config.toml
horizontal_flip = true
translate = 0.12
num_classes = [17, 2]
activation = "silu"
experts_per_token = 1
positions = "learned"
head_dropout = 0.1
eps = 1e-08
epochs = 20.8
lr_schedule = "wsd"
Rows from block 5 of a small image classifier, named by matrix and row number. Rows with one number within an expert belong to one neuron, the router's apart. Each number is 500 + 25 x the weight over its row's rms, rounded and kept within 0 to 999. All counts start at 0. Numbers have three digits each.
Before each expert's rows are labels from the 100 images, of 14976, where the router gives the expert most weight on average: "patch colour" is the nearest of a few named colours to the mean colour under the peak. Only what is clearly more common there than usual is listed. The data: microscope photos of single blood and bone marrow cells. In brackets: how many of the 100.
# router: router (model.blocks.5.mlp.router.weight, 32x160), inputs 0-159
# up: expert up (model.blocks.5.mlp.up, 32x80x160), inputs 0-159
# down: expert down (model.blocks.5.mlp.down, 32x160x80, transposed), outputs 0-159

# expert 24
patch colour: white (77)
router.24:506452508518494494539522496503516512552506534455490494509520464527504466511495465483487491535475433496522510502512496487497474489503549452548474513467455521522483490489498497484524522499528471504494463491518482527480473508511493480476478502494494474482503460495489482444545527514473519514485490520477463530491507497465470462484474511549502529459507523486489513546509532490502524470540506494458515493501494468529512499485519489501448455502564470522471485485540465501540527522490476
up.0:492543488462506518528493513541497472447490493549534478508497538482513494474505480509509504468539485478483497473510510538518505468528469532477511488504541490474556518523473479537491516486466510468532511477504509482530511477504504506509554488505483511497496521506466509515463482491548495497519483498536509469521508487537503500527537511480494478544497459519501474478488470520489458526453521491540451498529477521450480503547518483491527507491511524437497529486462538490498490458510555
down.0:525517535506525536496536517518513511536519482513533530518514518508519562533529527507514525524513496529524533521515519534503465529522502523497524514526515522529511528518537532522523511550538512525542476541510532519516509503517526519530525536518526546539519518527512540478492533500519511521533541515514535512528515535529507515509544517511531504519523503512516532525512531543516542532477520523507464532522450508524517470531501536492529502526485521498466533501513531531513507527526498
up.1:483559513478493497489485467498488489454507456568498488458479532480492504472461507478500500480528536480453494513499490515489541460513450538484511487538550471464511492503483506508479473490468499502513530496466507474490538490474517511506494507532497516486483527489506517520449488455516459500489493495529523461501482493512476517492496497447502478536499494527476484462499474481502495522443492464546485500475477507476478482493462485524540484464525519455559498490472503497479475486531540
down.1:491449513492479512497503509493494506526497490450507503510513504514522544516471584507505496496528506500551499485478514506505536499512489509525481504525464512481550491498502511462493507481512508532467541507491504518496507490499526498517495489497503434501479495517507525490502502496501499543480536494529533530547519493508534525502540504551510458491512483470474514537524524486496504497512516504498461505506546501534505519499474473402499455505441487487488538498507508499508477509544586
up.2:501563457484485494465489523491487465479476506567451483476472512483507501456467521527511499479515480493474486482496517497534517516483451548449545485518545489494491469506505458502512537516515499468525514485493490467528539505484499545539522475534489492522479520474513529521452495469516480500537484491471507516494488490506519532485487510447513486539510468507509501459529462515508484509452496507535510494477533544457497478517507506484541493459479534505499496496467506491472492475518531
down.2:511474484518515520446526522501533514591497523487506525503524499522509485532521530526509516540512423538528516511522503489526461513496527510525525528525487524495513519520528522496522546516525521499517468540531524534515481540522528533522519527523505527540524495522507506513507544523531529499508509519533507563504506527491522523495502523534527517527529538498474510483501518524496519529554521516534542542494503510517524474502511511520496496528473515479495515522516528533515545511498497
up.3:506521494511495500483529515526514534488487455524533504503550492506520485523534540493527489488506552554464496511534516506524477485509484516501477486504535453533509517513505525488521514489493493524483592527488558507493503559505527502535529506467523477522500498520544477495476495501509480519487488509480547478487514488513496509551478491458491493525508521457561467486537494524498482534477538506525481502500505537545478460524464539478495540519486520532519474514509514517492523510511496
down.3:451487485486484500524478488482488494484462524495500492483471503498490533485578539504484490473496487469461484489476459490492425470513503493437476478515508489509500494479506469466496547482472515474481501503479486503509474584489491473481484498480505541506488457495453473501495467512487509503481477488494514454477523506504488501477503494519494505481503455465487476455488492461473485465459472497509486491480560492490508497497504466453468444482507489475517514483483530499487461461505530
up.4:532536498511517521439520490510495481451519466535479510488488498476479446475529558493537493494497519493498498501498505536500517490488489533502501502513561466490531535532515538474504481516499559495535493517492525505554518564498491503511509513498489450538500517516531480565457478505494497518523508514523512461498523504520510499497529489482482509548503495514504487491514475500462506503444545502538480494466544536484504457478496533481519471495498520492518502549488531511489471483529514
down.4:466492506515490525389519503526504480562460472455512528495517443478520498503523495480506508522526466517497501503508523493501513501537537497465505507502549490504511494499495519460453556496522524491476533503516498507514471471536520495518479501553518521489525500531543532554490542526518509483497497510509487574539510527509528517508523511540502503505529498517482521521479525506490501502458498524505516502481526480506530511509500485509515482490445503517487515525501536512528502480521531
up.5:528530488489505519403523498531498511523475452550517504486525474482457530496531479504497484509508528511508508515492487494471474506452479498461470505485525494512512502514524516491513480506486491512518538497488512467507514507463522537500500489490495455523457511540502472547478498510499451514519473503497529490485515478516516510544487484455484464518511500455528468461538478520474463509475557465532471494473551541535481474493498532519536500485511496516471477510493509532449499513496490
down.5:465546509520488511453501487548477513508505536558518521494526477491536452513532481493509528499528471505516491506500516507510500528516439521492502504521570525502509501504496496488500532487518554494518495510495531524510494516522549500503492501527532501506517507519529526582449525507511516516511505520535502516537525520524530509525521515475537525508535503510454488495496538513518496494440511513532534533504546516532496507538492500469530449488492502469512542506508543514484512493527523
up.6:504554500488489491458496528514484493503477543557494518476487472446487507479514516490484496500526512507485503508484495504519508495463494552514517500525538454495499497524483472476511483517483509511510547477512508467535538542466508511503524482532495456513480491476493533529477484481502453529513487522518523493510485489528520526519521486464520483523531476521584510442530495514530474501453495495526516514498554552486530475518453503454532522490475516478513516484480496506478471478543516
down.6:507476478494470519446496491477509491525483476441519505483543468476500426495518496480502504526506434503520494497511519479469485472501546511513477508528513489501546498473494482480488514496503470505502527512494511484528494556505552503498457510550512533511520464513502498499517523526507483477468493500506524514529498513512523534490510514552519503520528496495503469462481504510495500471531459536506436509471519485511517448526487501500507436459490503540526544495497561518510485483473527
up.7:490558493479507493454478509481474519526470508565515510525507492467471506498516523518515523458541528510494477506499494506490529498499445550453534494558552489484525503490497523519474505508496518521512505524478532467514530517507467512514510501492503545488513530511500505521452467490510491483498463501489550474501498504514509536510540506460495504544516453517487496470508469506496481534442476476536477535487486526461493500475462517532544523500480512473523489512452549502476467487506507
down.7:499553503507505514458499510543522499501501474515507534520514463483520437521504498484508523534516468510511509500501517504519516494513469533482507522522601505514507506501516497502475517519527510498502529495525526526501487464521519532517485509525523512499509483520511527552409506518527522512509531499540513508543506514522521536514517511506515506564533523503480493494495533521490527517401498529528490509501489516509509507505528513526538435505486510497520519532501518509517522502486511
up.8:507535519490505513492479531513493486497517503531528526564485489460486463465525481504525539458545492486436483512495504525527500503494462550472506503533532482471513493536489525515509494504464515509523501515463507485492517463503512523486495519540495547521511530531519504514473464498526487530484500501556528438530502516533511505504531487486507486545527479544559451481511468504506490517468498516552473522506500523473498516517508484517521537526465522491469536513466539495489486487503528
down.8:513536524514532536469525517532521508540513481533528519475525485508520493518531503515517515517519507524522528527515535533523508511514484546521528530535541521525524515514530516510515487521526516531534488528525526516525516507525529521516524528528538509509512525531524527488480517506528514517529541515515536464522526520529532528536548529530534524541536498527530525502509521527519520524449512526532491529525472528523529470522514518506532506509497521536458533509532546516517509511541526
up.9:511579501482522492474501528494479499507486523559512516506483496471498535489523482515527531448526536508457495512484495508509503480464432560466512487546558513474516496513494515516487497502490500505534514509487518466499533507495506510513506487498523478522491537500488506516446484486522474493528488496503527466497496493515523559528516486461501477552517472515528482471506468501495503532436495505544495497489477543487487500521467484544569496502474532495482493509474535487471495480484513
down.9:477521497519512499489483501511504479513510499503505484468500432490539461496519523469524510532514436499509509505477493455494525477515462527454502529526569510489494510489529480509469509495509491495505515519523516524495493463516530511519478505513536493492500495487515504489387504507497531454493507496508480494511538524487513511506556542517516512533543514517511498499531525508497483521438513540519543531505470493498515487497511488539511459467538499473498524494491562473490500493496542

# expert 0
patch colour: purple (57)
router.0:507459509523496489538534501503518512546512530453489490508520466519509460516498473487487490545474436493530512497516496479506475497505547462544471520464457532521486506488502502474519520497530469518488466499527477534481457502524491474480472496491495475487508467502500483447546528521478536525486502520485460529494511511473466464483480512542505521461501537484489517541505530493494519472540513505465518504496498474530510498482518492500458460498560458522473492501542477511536534530493473
up.0:480579484486488523513493495495488507477483496556518493525496506475477546507517519504528493464528533508476492489499495524494516495485453552477513515516581481487502506508499533517497469511470496497530528501478520486510508524491503508492511515495496492509495530523494507534427474470516492479507488483502523476502482496512517528495518506440483486573502476518544465460496490508499490524421500504541482507497516513490515509514463512472569542503495535485524499526468526489458467486504507
down.0:531508502502461518564473539498511482587480450570490507492503501500500570477513448518518532478505490498494487513456498509504446527509499519450499471537504473504519533526492509498498502514473494473490488470485522517485514467506481512479550495510477533505514536514518522474505516508518481531490538515519537484518478507524486535464490497486496501533507521520494503456454484473501511505499443514533461494487457473521475527501499516482505493513519494553507514530497511503514495499528458
up.1:508562481486497505483473475498492496467511489568493491484500504478515526485524532494498450460499534499478500479506510495512468485484436528422522475539563477497517507483469489513493525501463511488493505507487517474502530527501499515511514509488500563484505521504512510547437489490522483510504512480500523505506486501507503540503517506459486494556494470488482489456524505508488484517438497511524476483501533516472488525494460515496547499514457527575468492501472516472480489493508524
down.1:524518535523515527504508534526516511540523451551518523490533511523531528519513510529534533528520489520523531534530521516522496537528515522500521520530509517529518539522525527516515491519518497524531486527525524534528537519524542530529536515521523481526530534548522528498488540529528532512533527534508528482536525527531532532522517518483519514529534522525493532492514532519528524525511503527532470522527521525536519505533514532490528493527493519526491530532531515516509522523524495
up.2:485581506492520504475474514484491508451499459575525499442503537484504537477480540508504489495517517497478509505527499522509518506505431536475522494542563483504521487509485499524481513502488503464506503492469510477519542505475512534507529508512501516501506498512532521538440491499522480490496510479476527497529492496520503524519481496451514489554532475504500477454491495517510496526433500516523489485520484529493494532521491520501543504510494533549496483491458507493472474463493535
down.2:530527534520513521507508536534525520511525486541521530509523499519541513517495498528535539518525491525526521527525516520525495543524497527518526525527535532526484530531516533538519498520517504526533491516535525530525531489529533533530532506528518502524529532544526531499472526529530533508526530536514533485538520521531528533529520521484515523536529520540501526514494530518533520525495512522536483519527504526532521522534509540509528490525486520520495524528523528522529522529531469
up.3:479548508466489508499502476485519478467528478539481487500508509469475530501450576475514469495502518488443501478484470466490466474469477549434515554512555495493498501506461492506507505498495447466483481516518504502512518525464512512476505515493496522503508509488528480508456507508527464536473468463485527540485455528527516511515516503458473503537481522500493507476555497471498467498449465496516490533502542479473500466511503485487505473505483497537526511476493499496463500513502487
down.3:473511535504512518511507549542523511541519465563498530468498492511524518505507497521533520494501515494496533532533540509541511535518488510524524526515515509539502521493532521484497459526507526511525462512524510513507499525506532520521569540495498533504497551543516504519476522530524492493555478516504526492524481531517506530481520490496482489506513493500462518507513503493532550512493474538550442489505530487500508471515504493460503449525516514522508519532531519520511506490567543
up.4:507548498482500521487475518509499495540515493543520496476486474492498544512511533514539537456567500501480519491518528497489486510471482529454568502508553497506502541510526503547530530518455516519517509532480505476528509514452488526493509497490486534496521536505515553556479490471519498500504498505537482460520495492508496527524554492477495472537514469490542471484501469493519487513452481514529484520517513518475511448518494523474552495518478526516507519529480527518477484496515527
down.4:529497526504509520530502533514504500484492476531507517474536485498517502512496523518523538512522498515521500508491541512519473528524488530494521509537508500517516517509527529526509486552530489500510499519531517532522514532523516533518551514534509486508527550559540551524485537541545516545494516553487529502546505515521505553485511514467542514529519535522500537461462505513516532504492477548530497508520504507539513490519527533449513505512518513516528528551517522523523535531516498
up.5:488512517453479450520495490492514471487512466518467478460508471493477512491488592479529472473490497514470516477493503465490504473468490512400499524495526493563486483473503485470492525494467452486457521497493493491490524526476531485453473519506499523477473511449486496451466479493533482502461476463481514496470465514532498511506472507477477468522481489493459538495491481471500487509485472521505480492464492477509459488479495470472516491500474492511513506486516481478509486505529521
down.5:544520542492511530499511540549526529511519440539501525448531497495539504501468477519529530502510490500506541518514542521552500524537508513496514534536504518518526531512530515516494503529518477506523505517513513525509510481510517525535567511502512491498498537549502529521522531527529510514538528512510550488540500532524518526509534495528507503538518515501460536528514526509526526506532494540538454495527535505516506480532514517478520513534522516507510527522529509524513502503540534
up.6:487537459457487482473464492487507490496485511546500453515489505486525500531548561461490493463533515516478470462489498500465504511516459537490537477522557476476504490518460492512499485481454518486488553482478497483509532518497492529494528509497508503495477534484509498518464458465499491528498496478489519508462491493519505530521512497502498480558502463497474462514509475520466488511451494519546476498505514546488460453510462517550531495491506545464501480462487542478510495508512487
down.6:529522538520496537491504543511481502510506477571527514526495509496531536501518471526523505517527514499506522534487513522513479511538503519519523531535555503525484525514538528493488530529526459488496455511516503553526540513528511520518546510522500526515517550562514520490462522524524513485543505510478512516536512521521510540504494495472525510523520518507499528465478531506514532521453488534549450499526469517513521479491510505499545467519514531518482513535529509525505502511508459
up.7:518521500497552504464493499515510483515517501540469499503491486482508483520495551438510520497533505510491509522497532503521499547475492510515502512454534465503512479529482520543522557522495523542506513454494471498506488520479540517500494521511500480476498539501545487495489492476488496515505477551539502487530517501512476519520529473452468496529551505496552462468545477499496457514469485510507519509485561518530538471509503501432515463463497512515497533543511543496475496499497490
down.7:468486478483449487530460492473470476480456517501469486476491515475473484471508534489486489476494528487474455465460493490480468499486474500488488476502491468490497475477494485466460463506493472446477554488476491497480480521493485475483503477496478497469477493505498512448481485493500471479468497488454491482491468483485470508462468479441508514481480493496530507434429471469483498486476429517491479498464519460485481510462505492469492507463490483506516493499472468487463512477477467
up.8:504540495474545492450507495480508505465491473539486480482511500446542492499475531519491465495488509518470469507492466520511460502498472560459544500527578471509516511520478511493483495523502494500501486497504514518526484542492536556485490499526500507485479497477532477540430520505496496503472501489485488503479504530505510495502523500442496475554484516507505501448505527477506511543438518507534487507508480538504491485523516481497536511509514500546542472504499480513441507475480507
down.8:508512528519516525502501536540538525505516491540519537501505490525527499520484503534515509533523528520525533538533532529524491518535494524528524546506495518543488521546530523516517485526525545524540476526534512521512511501517520512531543559511514518513505531531515512504489504506512498472559514503522518484533517542517523527515528517518509498509522518520489548538523529531540536527495528531539489499517520535498539483525512515492520452538512535515502517525529518522508512521559490
up.9:487563478474493524473492510481491510499518508539497495535486517476496474505513532498519518484554534515478490500489478498491555481491466545505514486517576482472542482505515544528501470500471524511523543469477522483474495548488493517513489487477508479496487522518512529521453460491488488500509472508506525428486468454502489516509502493469492466569518484510525492489529478503496491493426507482532505507521510531512495516509457473494545539492485513512510480531472515513461486471476487
down.9:540513516491478507517466517469463493514456460553489504505527489494494523483505464510533539481501502500506499468455521486522418513515475529441502488533542478503515523492509494521467525538500488478474524481489496495505496504483470539488552492511507526495527540530531517467449517520515498558485495549486508505503454512521491538475478522472502500517513516518524493457457474483486518504482447544542434501489479495514497513508496501486508465503503476538518524532497510500504511508495499

# expert 11
patch colour: white (68)
router.11:508454507518493491539530505502525516537507533456488490509519465517506467513495475488486494539470433495530510498516497481499473498509550461547471517465455526517486501486503497476519522501532473517492463500533479536486455504525491475486472498490493475487504453501496481455546526523479531522485502518481457530492510502476467459488480511543507521463499530487489520549509528494498527475547507505462516501495497476529514500479518490500454456499563468524472490494539475507539530525502474
up.0:483539507480492492507471530483467494487492513533523515485502531489508565462525484561496521489506512480449504522474527518469495512521458550483502476521545503470561479508507506518475513471470486468494506523465500449510494491471496520498531490518502486490482532487496528529452486461519447479523492502525516517504471503521498513510515471457495464537519479528507472463480458502529480489448489477524496472492460514491511532516526483491553507498518501513509510515444494511469461447497516
down.0:529522533520523522491535507542532528484523498533527532472531490523522522533473531496532536528522516519556527519525520542523516515526530518515528530526502516516455534557534525519549524515522503523509480540530527530518532506521515521520518523519517482527518522540519529496518510506510516536522543523534528505530529521532511514542519520509517518519534528517511533533537532534513528514527505523524517523525518526523508490510497532507512513512501510488507510511522511528517524542557500
up.1:520552478452497506473483477484511491464493494559500486519463494456495506462496508489530522455504526528480468533471480507505535502502453539454508506511558515463527508529508509517479512491477497485515500534494508489487503507491501513507511480501496483492489526522493483563442472512513492500493497498480509472493487462486522499505496530448481478553514473494494533459523482514491463496441505478542501485502482534512476500499459511495570535490524537487572465513494492483476487500509476
down.1:490484479484492469483486467511542496457511489455486474467481515490485465481554469455470483499480511474506484490486471475491530470482465470460471491465472508485458505487494474472522477475473434503495514500459473480476503489495492483487483497461477452478459470452463490479486470466459483530494481485505487520486474480464492477458484505460526486461498497479543462461511490516466476466546469474494489444467504482512489516491506516529516524470498476481466486490499493500495524499526509
up.2:504539519452488511486472486516484488473492510519513490510498483502476510464522570504529505461489513475456475519498498520486527521517470545441475489483554516517550474503505513496502516496471495490479514490509478485490495571520518498486524460528486450503513508494478479512445470493480506480494489502498504495478464482494520491481487483472493485541522464486581489476468457484502474459449504499508470470504508505499491495511474507497535568519487533500517534495477486493487482483454458
down.2:489457503502497514459509477510496527429508506418493488446526487507510447477515516472483493521489532489491500475495471501502551491492528491476462475470481483523444502513480468463490477489490455497489517481479505474491495468495479474485476488490489516500478479472467489474551476500491481532495512457489452492489479479450506465477471482504546518475520516490556500523494494522490451475535449493472481487513541473506488503501502512552479499485489474512494497467508462504500498495468532
up.3:491541485459465500519485516530501493518490499530495500504501493524513518479482481533489502498496553494484500473518489517519503540491436533455509498535534530489518489473483502504468528493477473478468490525471490481519527492482494499528533492499482456502509518481475536520436496478526469457496493479519547510491474484515518527520491511430513491542515488506538471438458446501535488499457455510523480498513451504475504522523508516493551530508534517516517513483461480508461497466485517
down.3:490472486514504545444520504476582506419502502484521498484542526472501496505471520492505486541478513513545499492506493518501482498527552502508508513490472513494483527525510509510507465503521483495494474532521534514496530458522489494527474523494519446491487501537513500542536513473493491551498520492503488547514530469497472484496481522524549470509537531489522523508539516515496510509545498518509522510526566526514486518509534525514484454503496517515522534484504488486520501535519560
up.4:482538505492517513507469522466448498489507521520543501529518527513487557472526490546523545476523479463466517527478516532471528494517464536446515475536548499498564480514516513535475512464472507480496473512469480466510507503476499522522518493532499456502510536494486541552459488467488469491534485498527528510486496508521505526513527473480514487537530480493498503486487482491497484503451517501515522482497473510498534524506513486484529564526502514525485523495449521505494470454511512
down.4:513494530516523514561511528533552538460521555518512546491533485533494513541450492481521536497516514522549529494504515521542561519532526515539505517502469505498434535559527496486539483489539447520503506506535524521490512472511488513495525520507528500507496508537527515494527489472506523512503512533533526462511522507538514519519507486520512518511511490510497503526506534550496515505544495521518548508516515521530500485498514511497468529514494502523533505504527506525509519525537507
up.5:478561495484515509465494498484494501479506496546529500493475559464522503494513523524520539456507503472453504490492514529502518493483462552515532470522555513479554517504503505548445498458493530520520468517497508499514501530476526542485524522543501457510504544505490518558458488490511496503505526456518527504523516485547499502534514520496510491553507476508483542503496486476493489542445525491534487508474503536474534513516506522489516534526510517514476480507490513499509493477513532
down.5:469511476478520477553505491510543496431497539516482503483505451470458514495442527457501485488477518503544503461471467523510606481500504487507495505468496481498435524524540492503517531496498451520470507473483491502501495501494494470501450499460478475471481462495530482492533479454497502530504516489505497522489519501516514467500504496507486465461492484484475481503479498520462485498548476524500534497495511493517519523474504506536490486511485518498521475471490487496466479484454498
up.6:495545513463496495472486520507470492475517513561548500508503513500499547489547504541520516454521544482451516501483523505487511489497443535438512464515555481460542490528488504514491480468482508467501491491492517466473523534497503523517510508514516478513475534508492506530435484516499481490525519499478518495499507476497531533514497479441512488546520471522523508451495491506507494515447512473514474485498468513491515526518509491499554503502492538492457504475471482468450499491509478
down.6:477521496486487495498465472479470486472499545482480491503482480479472469477497512466484487503494520481497483484449477478482547490484499489509470490476569454484484479489461462486466451462487443493464492451461485463494491491486484482482484494478481483488479487488467484476466485481483472483499463483476483483462478475492491485480486461455485480486494464484531487482486485467486454484458435487475484479484495462465483530499508473559477488481494478466517480482482477471484483463483495
up.7:485555501486513524467492492466464477449490495579526492504490532488526508494517525528512524446512509503468498516477525514499499504481431531486521474523561480476501500494500506511478497482494499488524497503491517466496541490485526527513521504521484483508483540517495510548441461474513469485528506464513547489501482500551510526530525509452512483556512464499497495453491489501493471522438491500533483498500495559476500505511513507538536527505505530506491493500469509478486488462505481
down.7:467513468481469474489474479485513482486500552491490479488483498467465517504473503447473467479482504491520486464467476474467534475488503463488487500461514479482452498533515486470519495461493441488450502491489489507484495503492482466483457476469466487473467467505496479503497482455475485494480497488487464544483512462466479451492486473489462469469479457466518495479479500508455486481497468482493515458462481477494470504453501498533471474469504493483500457476466464485459469479483512
up.8:487559528482499522473481499496485501459498498562501509506491481452501527489514525511521499467511521518463506534497508500481520520501446554462501468523565504462551500532478530520489493466487523487513483511467523494501506529493515507485536501518500493529496531506525491529434474499517488490514513480512534471534507489516514511514495505452520478574530488512494482460486492519511473492439506476535447503484524543513499486504464519515544529483512546503525482506493500496461488482523488
down.8:506580500487486479489503498510491491411527527540506489443510506529486445504532447492500509493485496479517497499496494502493529490504449519458498511502550509496420539517506489493512483481487467520477538513480493469518521479508506511505512502500510473496496509510479487497436498488499503544498507519531498525486494489506474482522504504415511510492514497505499477430487493506476495475473510498526510502497463497505475504488524485542584507499512478521470487474483503493486510522516516
up.9:503572516473509511452466487498497480434496489565515488499490510481488507493504512503498533479520518502467487517479504533496486487496443551474522486515568477486519527524493517518504481490485530469527487510493507476519502511493516550493520506503478509511484519506507517540430491490497487501498503489522519490511493473521533488529514493440490485563504486513517505449500480511526490511430492475529480488525510540476497480526510523525563512492480541515540509507478504486466467461493500
down.9:479487469481468469489476478488477463482482530484471479500473493471465502475488517461465482478480521479496480462470470464472506474478489467476487488449500472465481484507484477470470502477484484478459518482474465489479476502478467458486456468465468500470476468491471474506501470466467480485463470483482474516486484466469472479468477470498474471462478457475530481461490477477464486475495466475474497482476485462473465525473493488524485499473485464490479472464462481476479468479490494

# expert 26
patch colour: pink (52)
router.26:506456510526489490547528495500514515541510529454487486504518466530499470512495475481483484536469431486530512489513493478504481497508545458545466510458453529519485499480499502475515518498527469510485460499522472529476465506521497473482475497495498477478506460491494479450540524515476528515486491519481456528487507510471474465474474518541503517462506527482489510548503525485494515467545507503459507490485495465526510499478520491499455457500567461519477488497533479502538526525493475
up.4:472560489490516493478497491512493511527502544563525497482504531502501552493521479533515512460505532507495491501490512512514481491499437546458528474515549504519523523468495519510505492525462499503496504520469517444504551492486530500529511506509491460498502536493504530536458493480520453501525498492513564471512498507524495543508490483443486481550492491504496496444502474516491487542449494502536492490528485521508478511531499503488560543511500515542471516504488528490471489489506481
down.4:533468531476535491558488482556508501446529532483531467497481487513511492483452513501525476484579443497485543522458536498519491535514502535500498528505474503506485458505497530482475477508526508495526482490520505470513532474498505477495516481523500494514530524507561493478492508492524484465493515498455496544501517513491516538529496524471520529502505481517539525522527516488500521498494495544489498504517530565470504507519540536502478490485520521543506479519530493500521520489554481
up.5:490542513479508502502486484508496488498492482526510510488504480522528523510544425502523505477520504516497515511506499527505566504519456547447485487537548497510509528489517508487471502510502522490492484484465516508529525478501544495528536517482518515498520507469479509508469480500534486492508513475537537452530530497517560518524535516467502490544487499538521498458501488510492507555454506496526455518513497489496499509571485526491535547514539530505487524489473520508441487472535499
down.5:471489480454466464484459482500485467497482513494471475464471494472472496481505519483487470472491502457481472473477484490477524475465451481484471476493493485464516471492467479486480494465456475477483511468473488466481484520474481490483469467474473486472476483469480476489466464470455450484475483468468486495483460470473488491467462467470487472495465457474519470464486478459488489475484463468485449478470501493470466490484504494509502510475509457522489476486469489471481469483495506
up.6:521555524479511499507478511510464488443481487553529522491468511470504487476510517514513527463532509481475500523478500506516514514471461552453499494539569475490491506500545486490486499523492484490493502519496484493506504532493512535491540489520473510510488515495493525534432461509526496479519461484490539494501473483520534521498528492456467483561496463517469491481521510504526500541429475495525489494515509518473481541517477506488536514528470525486488516480457512478494463463515494
down.6:504558520504492490574487475481493496492513531557506488484549529502503511494507433490525503510513485495535511514505523509529491535490452537460540499519558524497484504495534490526519499496497506489540502523485500526512544460502523517508499499538523479513503515527526515495403495478490503510522512502513500514519503496516500516517509505438524522544520512505512491453455518509501500501395504495514494483480504535507483496488499516484560487500491513529505502517503493511493496498485512
up.7:506576482486504486489480490514498484487501488576497508483488493492494539502474534517511512473520533487473500487490506504489525503492448534480518496528580487509507513504472501517491475466460506506513503512472494453519546522464518516526529505508500509507510571510507512538428479502514485501503505485502507484513504504512527522493515503453486493560496485504503484456504486510484480505419490484536497488522514512497480483520447513520568502491468535503518515517488499475475488473530538
down.7:505498520499533495565512498548482509485536548508496525536526501515523509507456447508538502500535515514500525533499536519542504550511485520516491542515483518494460492522507498517498505482530540527535494502524516504495521421509523471517519480510515494518524540512501505543478500499523510463490536482495513501501485540493511539502509508532542525515501514535532501537503504495517513513447547529499564499510504534469513513555488519488523521509460477524552513501541499500530517508525494
up.8:444519528517493469488483500486562469427516519528514500494472530488530434500518527489471522506508477499487480502491498478480535512486485525523476514511531486499521513540513502501467484536481487491492506501459449528512513526503501475509467551483537594503545502477561514489469484511519507484486500491490519481561522463501521473516510472468439517518505517491523507481513485523491475517477509468506474498495495504512487450495529505516523508484495485509471530496508489501473480476472480
down.8:470536558532502506481495530516542508486535491542513515480489484521520489533507490552536486480522525529480514503504522490523508512505434541519504515503545512511480505519494522491508507513497518502500509488542510503522550544500520508545516511516548458502547525494522532545426517492508470502495515494549544525486501490513525502518501518452520521524530531542502514472487528515521511493470496493518548489526513521466489468528462506532516529503517502520475529534532521520483508524537513
up.9:494566501479517499480478492490487474448491486570535507526472483481472516499505494505491506460513527487489478503479507520475516495493431549468516477525568484464497484498489487522483495501472502496512528484471486456518512490486515499505520506520489502497502526510496508544430482483504451484515498475503522468502475516512526511495521482436489471554489477522523477460496477478503482509433487479530486498500538509475497495499468491489564498488488514491514504514474500484455462476501548
down.9:487560525485519504580517499512489508469550503553494517485516533515510513496488477509515506533533516518509514528499539505539523529520444535511523528517560498494464480506514524518496507498515515520517495499508527507489533500514519519520522499520514474522513523505520525487421513494530514476525523501520513453505508512525518524515523524442525522528517506539503495482479520507529502510407545508513523490493536525478503500521481514492553462518488494554510500512509500504488511511508518
up.10:515561533491499516527482476516464498465502496544507494474492472506525499463521441513519515460497508509502490515504493487502525486518455528478512488520569503494537534547519534489474478502487515483483498522474522532527535540532528528517528500514505523526512543507497484538456472498498551536496506471496542465505517487515509517520522520471482494552547486508489479499497499486483497522431496519513517493490485514494474521522465549486520542522522528445498492511465510476501461484480523
down.10:475532497449477470488472510481474498514487510569477489477484556480498557478498480494497459464494480459519491490501481522506532495477495521511535482491502502459483485503505473492509502464507436486519472482446504500502527469515510498505507481470473475480482481509494508517479495464468502488520486476433508515498476478496509497518466477462508487544480474516521466466470491489499484491491512480526436451476455506463474545516490495496516478477476488522476470500454477521468478477486549
up.11:506576493491502522467488488507488492481477517560530506514501508481488536514498486515513547471515506511492483489468505508479530505510429540480520488540568498494493486503516484530474487518466531499509499516482507468515525478496495507513521517505505512516499530503501498560425496485516482482487484493515519459502500510506517527501541492433486479560479480529535473462496489493522478506430508477546513493514514497472498473523470513498549512490495530510502514504459536507468477472488529
down.11:495518468471491461513481466495478469553494469516494506452495495519488529505451468488504482473505546489496491476483524517514523518476444525470472476540487491464487481492497482485478494435466495493499519488477501485485493463501499482477501462468486509503461514491483516451444485471478486509537508475482522491512474494485526504490513492444501484531496483509540482445451465493503487509462517472490489474488469500494470528520501518500552455477524469523511487508475490482443453498473540
up.12:514561512508507478507489507473469488511491512556510513478481506475468561497467551500502521445529524514468488509485510535525520507502453551493501475535533481500519497508510498513482510504483493496523531518496503451498547500478483524504511503512504507520497537505506519509454476449512455502518491499496544520496499506502510553513530485440486487536507470524495486450477476514510465521461498507531523508531548503484498527520493512487554486479484551550502494516471543476473483458508502
down.12:490537516505533503506498521538528529537506525526515525468537476527532521529501446516542526530501506520506525513532511521538469528521492521505543519541518523528492527486524497524524514525519527508510472546529539515525534430512527520529503512524515493535530521510512527526480527510509510549523519503532525512519521542531516517513537522486543511527516518521510525490514519513523520520469539515545507520530460553510534509536506500496541497508517513532528532519519503524499503515536483
up.13:493543542506506483484507483481474472474496496561495499477487506484536453464535472512485481470525482478484464467493489491502503483556452552450505460525553473467504539493501505526448505534488488512489496488441477530508495491509487486492512527489514528515552505480516522502473505499528504510479498486504503484496492512495521476493515509467508484554478473504538485483524462472516483514453472514528460491479449516463495509477531504457524549500520513480510519468487536503475466485509530
down.13:483466485491487483585489488532514472443498532463473461494476541496466510488499510471484471462508513485458476474463497484497519500492479473519458495472466473497512478513462469469471471470500494498504480447485486505486490533500484486481468455485496455466476479472487489483504481466502501472477488468480489470479480472464496500487489474522484494471488471500539482523466498478469473467450507490468489456476510457462480488490486507447448491471512477519537489495495468486517492493512511